python train.py --encoder_conv_stem=true --encoder_layers=8 --optimizer="adamw" --warmup_steps=290
Rows from block 1 of the decoder of a small segmentation model, named by matrix and row number. Rows with one number belong to one channel. Each number is 128 + 32 x the weight over its row's rms, rounded and kept within 0 to 255. All counts start at 0.
Before each channel's rows are labels from the 100 images, of 14976, where the channel reaches its highest value: "strongest on" is what is common among them. Only what is clearly more common there than usual is listed. The data: aerial photos of the United States (SatlasPretrain).
# convs1: 3x3 conv (decoder.mid.1.convs.1.weight, 64x64x3x3, standardized in use, each kernel summed), inputs 32-63
# convs2: expand pointwise conv (decoder.mid.1.convs.2.weight, 128x64x1x1, standardized in use, transposed), outputs 32-63

strongest on: building
convs1.63 [113 131  96 193 201 116 154 104 132 143  78 156 178 147 128 127 101 117 141 190 111 136  82 113 156 113 126 118 144 141 105 132]
convs2.63 [141 162 136 164 150  85  97  85 181 102 137  77 102 118 107  98 169 149  98 121 180 146 156 150 139 105 103 114 131  67 146 111]

strongest on: crop field
convs1.37 [127 118 108 149 167 113 147 118 143 151  51 177 148 138 119  99 153 180 189 111 190 158 137 170 124 153 143 185 126 156 118 145]
convs2.37 [123 158 154 152 158 127 162  33 140 107 161  86  63  99 108 136 113 120  69 150 200  91 172 168 148 119 109 108 150  80 147 116]

strongest on: building
convs1.2 [112  88 103 125 112  98 135 101 110 107 233 126 123  94 102 109 154 150 170 129 180 148 168 182 138 142 140 169 142 170 133 120]
convs2.2 [ 64 103 119  86 179 115 125 114  59 128  74 153 171 149 132  68  84  94 143 107  81 156  96 104  76 132 167 143  92 168 119 152]

strongest on: building
convs1.3 [110 102 129 131 135 104 130 106 112 105 252 141 130  93 103 100 149 155 162 122 174 154 173 174 117 141 128 163 134 156 126 113]
convs2.3 [ 78 110 164  79 176 153 125 129  75 131  70 180 154 145 131  81  25 151 152 101  95 176  90 109  65 129 186 139 104 160 121 140]

strongest on: building
convs1.14 [113 104 114 122 130 102 126 105 110 100 248 140 123  86 111 105 145 154 173 131 166 148 183 170 126 139 138 162 131 149 130 117]
convs2.14 [ 52 129 145  70 177  58 121 114 107 135  66 162 164 156 137  53  58 102 155  69 109 189  87 108  62 136 183 145  83 141 116 159]

strongest on: building
convs1.10 [101 106 108 116 114 103 119 104 106 103 246 124 120  89 105 103 147 140 170 138 158 136 175 170 129 137 128 158 125 144 128 114]
convs2.10 [ 89 136 205  72 193 105 116  97  85 143  91 162 140 152 146  58  77 120 147  82  83 188  84 102  75 147 147 151  88 145 110 167]

strongest on: building
convs1.46 [ 89  92 119 150 179  92 146 110 113 113 181 132 153  90  92  95 144 177 127 104 175 195 138 157 124 137 152 145 146 196 151 139]
convs2.46 [144  92  42 115  81  22 112 177 109 129  92 149 186 145 127 154 147 135 164 104  82 142 117 110 135 117 163 130 116 164 130 124]

strongest on: crop field
convs1.53 [129 136 129 204 222 112 147  95 175 201  66 154 187 177 116 104  82 112 117 113 120 119  76 101 123  97  87 107 115 106 107 135]
convs2.53 [134  82 119 162  89  85 104 110 125  99 150 173 110  97 104 147 218 107 104 166 118  94 155 148 147 101 107 107 153 166 156  99]

strongest on: building
convs1.57 [108  91 117 128 114  95 127  83 117 107 255 129 132  95 108  91 129 141 164 159 144 138 165 157 140 112 134 142 159 162 146 106]
convs2.57 [ 68 135 102 111 177 111  83 123  70 131  77 139 170 151 137  73 115  73 140  84 101 166 101 106  85 136 161 147  89 164 116 148]

strongest on: crop field
convs1.19 [162 189 144  87  89 180  87 209  84  84  56 101  93 108 192 205 171 134 116 117 134 123 145 145 135 173 147 147 111 127 133 146]
convs2.19 [120 151 155 100 129 131 166 182 127 178  92 122 161 166 173 134  94 144 171 112 131 149  91  89 133 173 134 165 107 117  84 156]

strongest on: building
convs1.11 [108  96 114 122 115 102 118 103 110 102 250 138 132  89 108 104 147 149 172 132 166 149 177 175 128 138 139 160 130 152 131 113]
convs2.11 [ 75 124 171  79 182 198 122 111  72 134  80 158 143 144 136  57  97 108 143  88 106 181  89 112  64 136 154 143  99 139 117 155]

strongest on: building
convs1.18 [139 129 104 106 149 114 184 119  94  89 172 123 128 100 136 120 122 113 131 217 109 130  95 107 155 155 162 133 164 117  97  47]
convs2.18 [156 199 156 133 142 135 106  69 149 125 172  67  77 112 136 112 120  93  90 156 135 121 150 138 146 141  98 137 126 111 126 144]

strongest on: building
convs1.4 [122  94 139 128 137 100 119  98 110 102 248 139 135  96  97 103 153 166 156 122 175 153 175 184 126 142 133 160 131 157 132 112]
convs2.4 [ 74  79 114  96 101  77 130 156  58 124  59 193 178 145 124 107  47 136 157 114  81 150  94 107  61 120 198 135 111 184 125 131]

strongest on: crop field
convs1.15 [129 119 135 148 151 113 140 115 138 139  36 166 168 147 113 128 151 157 182  97 197 163 131 174 102 139 110 178 105 123  95 169]
convs2.15 [186 123  86 191  91 150 138 123 138 102 167 109  90  68 102 183 143 130  81 152 157  58 184 185 171 107  77  92 196  99 158  85]

strongest on: crop field
convs1.62 [142 117  81 183 209 122 195 109 144 154  50 169 168 176 126 138  70 139 152 116 140 135  80 115 146 125 117 133  87 154 115 120]
convs2.62 [108 156 126 166 128 137  88  64 141  95 152  97  97 105 102 112 135  98  86 122 135 112 164 158 140 103 122 107 133 121 152 100]

strongest on: building
convs1.54 [124 117 104 189 210 120 157  97 166 178  63 148 175 162 123 132  63 103 117 158 119 114  65 103 149 107 124  94 128 126 110 149]
convs2.54 [169 120 110 157 161 152 104 101 215 100 147 103  99 107 106 122 195 178  93 173 182 120 149 146 176 102 103 108 145  91 155 108]

strongest on: building
convs1.61 [115 113 108 197 205 115 165 100 154 175  74 144 169 161 104 109  67 106 124 140 113 114  87 100 150  96 125  95 117 121 108 145]
convs2.61 [157 113 102 157 122 147  91 116 150 100 153 128 118 105 109 164 142 107  91 178  80  86 155 138 185 108 117 109 136 172 151  99]

strongest on: crop field
convs1.12 [139 117 135 145 156 121 143 121 138 147  39 152 141 145 128 111 161 167 193  93 213 152 135 182 104 132 119 202 114 131 107 156]
convs2.12 [179 131 113 191 141 121 151 100 146  99 169 117  80  65 100 176 142 142  63 166 178  68 192 189 170 106  93  90 186  90 162  87]

strongest on: crop field
convs1.45 [139 119 162 143 151 121 101 121 142 150  45 173 159 131 109 124 162 160 166 103 200 149 149 170 120 143 124 180 119 105 110 182]
convs2.45 [205 130 102 175 143 128 116  91 168  90 154 122  83  65  90 176 155 162  66 169 156  81 183 180 160  99  70  80 191 108 169  72]