{"model": "segmentation model", "dataset": "aerial photos of the United States (SatlasPretrain)", "encoder_mlp_ratio": 6, "encoder_inner_norm": false, "decoder_upsampling": "nearest_conv", "init": "trunc_normal_002", "optimizer": "adamw", "lr": 0.001, "batch_size": 128, "epochs": 3.7, "weight_decay": 0.3}
Rows from block 5 of the encoder of a small segmentation model, named by matrix and row number. Rows with one number belong to one neuron. Each number is 200 + 40 x the weight over its row's rms, rounded and kept within 0 to 999. All counts start at 0.
Before each neuron's rows are labels from the 100 images, of 14976, where the neuron reaches its highest value: "top examples" is what is common among them; "peak on" is the class under the peak. Only what is clearly more common there than usual is listed. The data: aerial photos of the United States (SatlasPretrain).
# fc1: MLP up (encoder.blocks.5.mlp.fc1.weight, 1536x256), inputs 0-42
# fc2: MLP down (encoder.blocks.5.mlp.fc2.weight, 256x1536, transposed), outputs 0-42

top examples: crop field
peak on: crop field
fc1.182,172,196,211,246,131,211,174,211,112,198,203,282,159,251,235,165,200,186,192,324,202,238,247,185,177,186,149,156,241,158,226,183,196,197,202,185,215,206,222,200,208,230,175
fc2.182,218,175,247,215,193,191,221,216,258,254,182,177,216,194,181,151,188,196,229,185,110,217,167,222,193,205,169,161,212,194,198,203,181,176,233,181,269,164,189,194,138,205,218

top examples: building
peak on: building
fc1.734,203,180,193,201,173,266,176,187,154,268,210,193,221,204,128,218,193,297,205,194,137,139,271,247,217,219,114,239,204,180,167,97,237,184,196,130,244,179,189,182,250,250,217
fc2.734,232,208,279,225,165,194,216,153,167,204,196,238,249,169,197,255,186,194,241,99,151,207,217,244,248,259,208,197,216,216,274,206,130,204,265,183,248,213,210,196,212,249,232

top examples: crop field
peak on: crop field
fc1.106,187,188,108,205,237,244,218,264,210,222,147,185,141,276,228,246,238,162,227,250,189,207,265,267,241,181,181,183,197,211,197,252,256,193,130,205,164,209,243,221,133,250,217
fc2.106,148,179,189,161,137,210,130,195,213,242,173,180,203,291,169,147,216,129,144,151,158,171,137,201,180,114,239,173,199,173,267,184,200,165,162,171,184,105,154,230,200,219,206

top examples: crop field
peak on: crop field
fc1.646,145,151,81,170,178,191,204,185,189,219,157,156,219,148,255,165,211,163,159,260,253,164,122,252,175,145,238,190,121,207,135,221,260,172,183,200,162,233,177,200,113,198,155
fc2.646,146,181,231,220,162,179,136,183,249,229,193,184,266,237,154,166,165,120,135,183,172,209,129,232,172,127,252,183,244,216,230,212,128,154,154,232,185,215,211,211,228,201,178

top examples: crop field
peak on: crop field
fc1.287,131,180,151,206,165,236,194,155,173,229,282,210,199,168,224,255,271,195,121,233,145,143,237,245,144,151,215,239,251,311,160,129,206,182,187,181,128,130,223,220,219,214,198
fc2.287,178,140,144,137,204,236,192,153,240,160,211,253,236,148,188,177,175,256,167,208,271,176,265,181,136,143,188,225,265,212,208,212,213,258,229,223,211,225,223,218,223,202,144

top examples: building
peak on: building
fc1.315,205,135,220,191,183,233,150,236,154,180,220,197,185,159,184,190,284,184,134,180,220,192,252,185,211,179,177,259,132,156,183,231,206,137,140,235,228,185,274,230,221,172,131
fc2.315,213,243,180,243,165,169,198,135,270,173,186,222,235,154,139,211,220,185,161,148,129,214,209,234,154,212,245,235,278,147,188,135,131,224,217,212,206,160,276,202,248,132,239

top examples: crop field
peak on: crop field
fc1.31,145,171,120,258,127,229,195,179,158,238,238,165,196,220,162,196,215,216,130,242,221,183,215,291,161,163,210,239,230,254,259,175,189,155,193,80,177,151,228,228,193,248,228
fc2.31,152,211,274,205,251,239,217,163,188,256,207,273,146,215,156,212,145,187,240,200,224,218,210,184,240,190,181,197,233,206,220,220,201,193,219,265,225,239,205,268,258,236,206

top examples: building
peak on: building
fc1.474,224,191,274,237,208,165,227,116,133,247,246,181,142,198,157,174,263,242,129,243,216,244,178,215,227,222,211,157,189,179,268,171,171,154,291,231,245,160,177,228,181,228,205
fc2.474,219,264,196,220,220,258,200,188,241,205,189,154,307,155,183,199,205,182,229,234,175,187,259,273,230,245,258,164,193,192,186,229,193,172,144,139,164,241,200,143,164,215,187

top examples: crop field
peak on: crop field
fc1.183,147,141,172,235,196,191,194,181,177,264,264,195,143,214,197,217,247,168,146,203,184,189,233,282,168,188,155,198,218,244,194,104,195,232,185,166,225,117,124,188,229,230,203
fc2.183,152,165,194,221,218,274,222,186,209,187,189,269,170,232,195,219,176,190,214,152,295,231,315,240,202,227,146,271,202,222,197,241,227,218,204,214,177,223,248,232,276,261,197

top examples: crop field
peak on: crop field
fc1.370,122,198,143,152,150,176,189,198,178,189,167,155,132,242,260,213,188,185,218,294,222,221,225,245,197,140,132,187,188,157,236,198,242,192,160,161,212,163,194,155,234,161,227
fc2.370,190,146,153,153,181,208,230,231,177,225,210,193,197,235,191,159,154,180,187,133,162,172,197,241,178,229,228,196,214,182,197,193,246,197,166,177,236,135,186,218,236,183,268

top examples: crop field
peak on: crop field
fc1.26,169,172,163,253,128,222,178,174,162,227,230,171,141,247,239,254,270,189,135,216,128,155,245,294,195,167,274,250,193,157,213,167,211,156,259,117,197,120,206,175,260,169,212
fc2.26,208,265,147,188,259,251,209,271,238,156,179,248,200,213,210,185,100,185,203,152,268,162,314,118,190,218,259,236,201,185,177,141,230,198,184,205,167,254,215,287,221,259,116

top examples: building
peak on: building
fc1.674,215,149,147,157,235,150,203,115,219,160,276,267,208,300,239,213,285,207,194,218,155,200,211,175,195,201,192,222,258,218,201,200,147,199,167,223,187,215,160,211,216,255,211
fc2.674,231,265,274,235,127,194,219,233,277,180,180,150,240,196,184,196,195,206,217,142,281,237,241,252,197,231,226,171,215,199,213,241,248,210,221,186,208,226,239,197,219,211,228

top examples: crop field
peak on: crop field
fc1.537,200,142,167,234,226,241,218,274,90,268,213,201,88,306,207,210,263,173,241,287,253,191,220,215,221,256,124,229,163,257,198,206,260,228,173,81,199,156,220,140,191,252,188
fc2.537,120,166,142,205,185,270,157,204,192,176,187,252,217,246,208,210,189,176,178,168,221,152,234,210,143,204,224,240,227,174,178,159,208,212,155,187,183,174,207,269,263,284,188

top examples: crop field
peak on: crop field
fc1.668,179,156,115,154,192,219,265,167,165,206,217,169,67,223,197,243,147,172,202,246,225,229,252,177,179,150,164,225,123,212,216,166,227,196,196,116,152,123,215,150,247,274,154
fc2.668,188,194,150,165,123,213,181,261,181,222,207,217,201,213,210,142,160,201,175,173,192,177,282,276,198,206,191,189,199,211,204,164,221,214,159,163,186,192,248,211,224,249,199