From a checkpoint of a small segmentation model: decoder norm groupnorm.
Rows from block 3 of the encoder of a small segmentation model, named by matrix and row number. Rows with one number belong to one neuron. Each number is 128 + 24 x the weight over its row's rms, rounded and kept within 0 to 255. All counts start at 0.
After each neuron's rows are labels from the 100 images, of 14976, where the neuron reaches its highest value: "strongest on" is what is common among them. Only what is clearly more common there than usual is listed. The data: aerial photos of the United States (SatlasPretrain).
# fc1: MLP up (encoder.blocks.3.mlp.fc1.weight, 1536x256), inputs 0-127
# fc2: MLP down (encoder.blocks.3.mlp.fc2.weight, 256x1536, transposed), outputs 0-127

fc1.499 [108 115 107 133 118 120 112 120 140 115 125 138 119 115 138 120 121 102  91 211 125 135 145 149 110 108 136 108 127 164 148  90 116 122 138 122 122 113 118 147 125 140 122 160 169 129 126 114 162 141 130 127 157  89 135 175 138 124 121 169 129 106 144 148 113 104 178 216 152 146 125 142 101 121  86 106 131 124 100 104 153 168 118 162 121  82 134 165 131 116 140  94 154 164 137 164  94 179 101 109 122 114 146 147 103 101 101 141 174 139  96 108 139  97 124 141 116 140 168 133 128 140 102 113 158 122 141 113]
fc2.499 [131  87 141 159 129 128  91 139 150 113 123 130 173 128  96 123 136 158 120 102 120 107 103 126 126 107 191 105 142 124 140 138 100  99 142 119 123 125 161 131 126 136 153 153  95 144 170 174 133 122 135 137 121 136 121 117  87 175 113 103 132 173 140 134  87 188 139 120 130 166 112 102  94 113 114 134  90 130 125 105 136 105 119  87 158  94  92 135 121 124 122 133 100 135 149 147 188 155 170 131 121 147 131 144 148 131 127 164 163 152 104 113 165 125  90 195 106 141  97 154 142  93 160 134 133  84  90 144]
strongest on: crop field

fc1.513 [101 120 112 117 135 129 126 114 144  89 173 183 167 142 151  98 130 146 120 122 199 118 143 144  88 108 106 162 122 165 115 145 146 134 129 151 137 141 127 135 133 131  91 129 117 129 126 112 168 111 123  98 150  91 157 108 131 141  89  94 153  91 124 129 103 140 132 126 121 105 120 116 124 117 159 127 112  55 123 119 170 112 124 108  89 175 187 150 100 107 139 109 149 101 145 117 118 159 139 164 176 147 110 138 117 157 107  85 123 149 138  93 131 124  96 137 127 121 124 111 164 159 155 115 168 116 105 188]
fc2.513 [153 123 161 156 124 123 124 140  95 128 146 148 162 108 142  95 167 114 130 111 134 107 136 137 128 139 110 105 104 108 118 130  84 119  91  88 108 121 144 104 118 126 155  99 173  77 146 124 167 107 141 113 154 140 122  84  95  86 139 143 133  84 112 143  92 101 164 134  95 145 117 120 126 143 131 112 110 104 122  98 166 106  85  92 186 139 100 135 104 107 120 104 131 129 139 117 109 108 140 112 107 141 143 152 114 191 126 134 129 158 125 116 127 129 153 179 110 144 146 100 108  87 143 123 128 131 192 111]
strongest on: building

fc1.412 [ 83 113  88 113  94 173 137 146 120 136 130 156 143 115 118  91 131 109 120 131 179 140 135 120 158 120 114 136  70 177  96 162 152 142  98  96 141 134 122 161 127 115 128 179 182  83 137 101 125 142 154 105 117  91 153 163 129 132 130 120 129  97 113 172 108  97 146 134 126  90 140 166 127 121 124 141 142 107 139 132 119 142  68  91 106 170 133 156 108 156  94  94 111 103 114 110 110  85 128 129 133 130 105  96 165 146 146 162 107 116  95 173 107 139 141 112 136 158 135 113 112 111 111 128 107 159 157  94]
fc2.412 [ 79 142 124 108 153 136 123 124 142 117 123 134 143 143 141 100 112 134 125  68 140 106 133 131  96 112 140 116 130 124  99 147 137 118 137 159 105 156 116 166 164 116 133 150  83 125 132 118 170 160 145  97  80  97 104 144 165 156 134  69  93 125 127 145  91 126 147 107  85 132 128 110 144 115 123 160 152  97 105  83 149 120 154 118 105 174 133 119 150 124 171 139 140 143 142 138 122 126 147 186 101 124 105 137 117 131 133 146 143 170 143 118 122 104 144 157 121 119  95 199 162 175 147  89 140  89 108 181]
strongest on: building

fc1.130 [140  91 131 116 140 116 108  98 141  96 113 129 161  90 157 134 136 143  47 127 174 123 155 134 130  91 133 115 125 107 165 108  79 124 127 157 143 120 165 120 118 144 107 101 142 129 127 140 124  78 151  90 156 163 161  84 121 110  90 144 113 146 135 106 133 130 131 124 135 117 103 134 132 114 106 142 104 144 120 129 120 104 133 107 130 140 144 149 127  93 132 153 134  94 142 122 161 137 151 108 137 119 118 141 144 131 137  69 126 133 136 117 133 134 110 143 136 114 169  53 122 149 141 145 160 182 139 129]
fc2.130 [148 126 114 121 122 139 118 145 120 130 124 109 160 108 103 125 128 124 104 122  87 113 169 123 129 139 139 110 136  74 147  76 123 109 140  96  89 112 163 112 132 168 113 101 131 136 198 146 105  73 122 125 100 166  96  92  93 147  87 144 138 166 123 120 107 132 165 147 125 138 143 129  96 129 126 116  84 126  98 111 181  90 106 110 181 118 101 117 171 103 135 117 128 111 138 135 148 123 108 128  77 146  97 146 116 173 113 122 108 167 129 148 147 161 147 151 157 105 144 110 133 134 143 125 103 148 140 106]
strongest on: building

fc1.718 [129 125 109 152 134  78 138 141 145 176 135 156 103 155 133  86 184 129 137 163 123 125  93 177 118 164 107 120 150 128 196 137 120  86 124 111 149 114 112 142 105 112 142  90 112 121 128 110 123 142 154 122 164 128 133  73 117 147 150 147 140 125 169 106  69 115 138 126 138 133 136 107 147 182 128 123 177 108 115  94 120  92  88  75 160  59 174 134 149 115 126 110  84 148 142 127 108 178 158  95 149 156 153 150 136 122 168  72 158 144 135 107 120 105 164 115 121 134 102 143 123 131 133 151 163  98 123 136]
fc2.718 [ 97 128 125 127 126 148 127 134 142 167  85 148 154 130 125  81 121 140  62 131 122 100 133 145 122 141 135 133 127 137 117 123 105 126 178 135 159 115 112 155 111 166 134 139 112 115 135 138  98 127 126 113 159 130 118 150 137 120 167 146 151 137 134 140  72 149 137 153 115 133 133 126 100 117 102 162 145 132 119 164 149 144  53 114 104  82 145 124 156 136 111 156 133 152 106 138 161 125 141 105 154 140 120 111 167  96 168 117 146 125 102 111 124 114 145 107 133 115 111 144 164 151 145 173 152 131 123 101]
strongest on: building

fc1.629 [146 138  94 131  97 120 112 153 140 161 154 108 121 148 132 172 149 108  94 145 108 156 109 174 156 119 152 140 169 162 158 113 128 102 130 150 132 134 100 123 118 148 122 142 148 131 115 119 120 114 201 129 109 129 115 101 112 126 131 155 173 127 184  92 176  93 167 166 100 117 114 159 168 148 133 100 122 141 123 121 106 167 165 162 131 114 174 138 130 153 114 127 173 154 134 119 116 151 166 134 151 112 108 140 121 125 156 148 161  97  97 188 104 110 153 149 135 137 153 152 121 116 106 146 157  74 129 132]
fc2.629 [121  97 122 115 135 138 107 132 149  93 125 111 158  99 126 110 152 140 100 101 116  91 134 151 122 112 133 111 106  62 142 147 124 141 129 114 122  98 154 125 129 160 105 115 111 130 122 164 143 136 143 144 183 126  81  70 148 146 135 104 143 161  91  95 116 139 148  94 127 176 107 138 123 189 100 141 126 122 148 123 119 136 131 141 122 145  86 118 109 122 139 169 104 107 147 155 132 168 188 115  89 106  98 168 142 128 143 100 139  97 173  95 177 111 109 137 130 102 115 161 168 111 160 141 160 138 124 115]
strongest on: crop field