A small segmentation model, trained from scratch.
Model: 7.34M parameters, 48-pixel images, encoder arch mlp_mixer, encoder norm layernorm, encoder activation relu, encoder patch size [8, 8], encoder width 256, decoder norm groupnorm, decoder widths [32, 32, 64, 128].
Rows from block 5 of the encoder of a small segmentation model, named by matrix and row number. Rows with one number belong to one neuron. Each number is 200 + 20 x the weight over its row's rms, rounded and kept within 0 to 999. All counts start at 0.
After each neuron's rows are labels from the 100 images, of 14976, where the neuron reaches its highest value: "peak at" is the part of the image that holds the peak. Only what is clearly more common there than usual is listed. The data: aerial photos of the United States (SatlasPretrain). In brackets: how many of the 100, against the usual share in percent.
# fc1: MLP up (encoder.blocks.5.mlp.fc1.weight, 1536x256), inputs 43-85
# fc2: MLP down (encoder.blocks.5.mlp.fc2.weight, 256x1536, transposed), outputs 43-85

fc1.326,196,224,153,209,206,170,175,188,204,213,209,185,206,173,157,148,214,186,170,178,163,222,179,213,221,179,183,182,197,226,187,192,169,195,201,241,178,188,196,207,195,194,164
fc2.326,216,195,201,230,216,192,219,151,196,211,201,205,213,196,200,204,181,210,187,168,182,137,228,179,190,204,187,216,171,145,188,190,204,199,208,223,183,187,194,183,170,186,182
peak at: top right (52 vs 11.1); middle left (41 vs 11.1)

fc1.637,192,197,229,204,218,193,158,188,207,219,228,182,203,187,184,221,218,207,206,200,200,179,204,195,204,196,206,171,188,228,223,199,193,223,203,208,210,200,196,184,178,177,181
fc2.637,230,223,195,228,217,238,236,221,179,190,188,187,202,221,177,213,207,182,183,190,225,198,247,192,160,200,201,189,174,194,199,210,227,193,151,197,201,246,171,222,179,191,222
peak at: top centre (46 vs 11.1)

fc1.256,184,205,191,185,194,225,185,179,210,194,196,187,187,215,159,183,201,228,216,182,193,183,199,198,227,183,216,207,181,196,243,190,202,186,181,198,171,199,204,175,180,219,220
fc2.256,235,209,178,206,215,184,220,197,194,215,175,160,225,208,175,179,213,194,226,203,217,188,256,210,206,180,189,183,190,216,193,183,223,201,170,181,209,230,172,187,192,196,204
peak at: top centre (28 vs 11.1)

fc1.11,231,198,210,193,207,181,180,198,211,194,183,196,202,205,148,156,222,189,166,191,191,212,172,229,238,183,205,207,208,207,185,177,152,228,189,205,173,178,222,197,210,187,180
fc2.11,192,156,165,223,225,234,214,181,179,231,205,209,214,191,212,224,191,169,180,164,207,188,195,191,179,228,203,182,204,184,189,208,230,177,203,198,222,229,202,166,186,217,201
peak at: top right (64 vs 11.1)

fc1.63,178,194,183,172,192,187,201,211,222,184,162,206,193,192,183,203,200,192,216,179,200,185,191,245,222,202,176,209,173,218,190,198,190,172,204,210,208,169,206,215,216,177,189
fc2.63,200,193,233,178,209,203,198,169,213,186,207,208,216,213,194,159,222,234,176,174,180,230,196,188,205,194,206,194,223,189,161,203,168,202,197,205,212,203,217,187,216,201,222
peak at: top right (44 vs 11.1); centre (33 vs 11.1)

fc1.322,159,225,183,190,188,190,202,209,143,183,199,217,180,211,208,199,188,210,153,241,186,216,168,233,213,213,190,189,209,220,209,189,189,201,203,192,216,172,211,217,206,168,194
fc2.322,198,211,165,231,221,176,202,237,211,205,186,206,179,222,203,189,217,223,192,181,179,171,201,190,192,167,195,227,176,208,195,225,166,189,207,245,185,161,206,179,212,165,203
peak at: top centre (41 vs 11.1)

fc1.391,200,195,183,172,165,161,184,182,223,187,202,181,184,202,168,163,193,201,159,193,177,196,201,268,246,180,182,191,203,222,204,192,199,201,222,174,219,180,234,174,201,203,180
fc2.391,220,210,202,200,213,203,195,204,218,208,197,219,228,196,222,231,180,208,201,185,205,165,202,193,185,201,240,183,230,172,177,208,179,197,214,205,206,190,193,199,176,214,228
peak at: top right (68 vs 11.1); centre (32 vs 11.1)

fc1.668,163,228,192,184,173,190,219,202,185,199,187,179,198,195,158,188,214,185,193,224,186,223,193,196,206,174,185,183,219,168,211,213,202,187,162,175,202,209,208,231,219,207,209
fc2.668,243,197,183,212,204,214,207,214,198,195,187,180,260,199,208,178,204,165,203,219,194,154,230,206,233,189,200,194,225,183,216,194,229,191,195,180,204,240,161,148,171,174,192
peak at: top centre (28 vs 11.1)

fc1.76,190,226,198,173,186,166,169,226,151,177,205,184,211,202,147,168,222,199,193,227,185,220,181,249,247,164,163,220,201,209,203,183,167,209,163,203,181,186,195,185,183,205,198
fc2.76,195,184,213,223,196,256,224,209,183,202,194,192,218,192,233,183,199,182,212,186,229,205,223,162,165,206,212,205,214,201,182,191,221,174,188,168,196,252,184,174,180,214,199
peak at: top right (78 vs 11.1)

fc1.656,186,183,186,207,202,201,158,211,218,235,190,200,159,125,230,184,181,213,181,217,177,199,194,190,180,196,200,218,193,176,205,187,207,217,199,185,214,208,230,205,234,222,205
fc2.656,187,180,230,188,207,197,232,212,192,181,230,193,209,252,193,235,194,199,217,196,192,193,199,132,172,228,196,198,195,207,187,189,204,192,227,214,221,189,216,193,215,176,200
peak at: top centre (40 vs 11.1)

fc1.524,203,222,192,188,193,165,166,193,170,198,206,185,221,173,193,179,214,228,202,176,184,195,204,237,218,209,183,183,194,202,222,172,215,177,198,236,220,171,225,207,212,185,194
fc2.524,224,177,226,194,223,176,211,208,227,194,237,215,234,212,208,205,194,170,206,179,228,190,223,206,163,199,211,204,217,205,172,186,202,230,233,225,190,192,174,157,181,179,190
peak at: top right (77 vs 11.1)

fc1.441,223,178,218,165,201,186,160,223,184,181,197,209,221,185,205,163,221,192,162,221,186,207,191,223,209,191,175,193,186,218,180,186,185,228,186,234,179,174,191,163,199,196,186
fc2.441,215,208,215,230,228,195,182,218,197,207,217,172,219,219,206,184,208,215,240,199,219,229,237,197,186,186,209,224,216,203,220,213,209,182,207,206,158,187,188,200,181,204,212
peak at: top right (46 vs 11.1)

fc1.345,203,217,189,206,192,192,175,214,177,205,188,204,199,165,203,179,243,221,175,176,184,181,194,246,229,223,199,231,209,173,181,209,181,198,188,230,236,210,199,220,210,184,212
fc2.345,231,204,173,210,185,226,194,203,204,177,193,229,217,179,199,170,198,206,177,185,236,178,200,176,153,198,185,226,236,188,178,202,200,218,175,185,162,221,185,193,167,176,216
peak at: top centre (39 vs 11.1)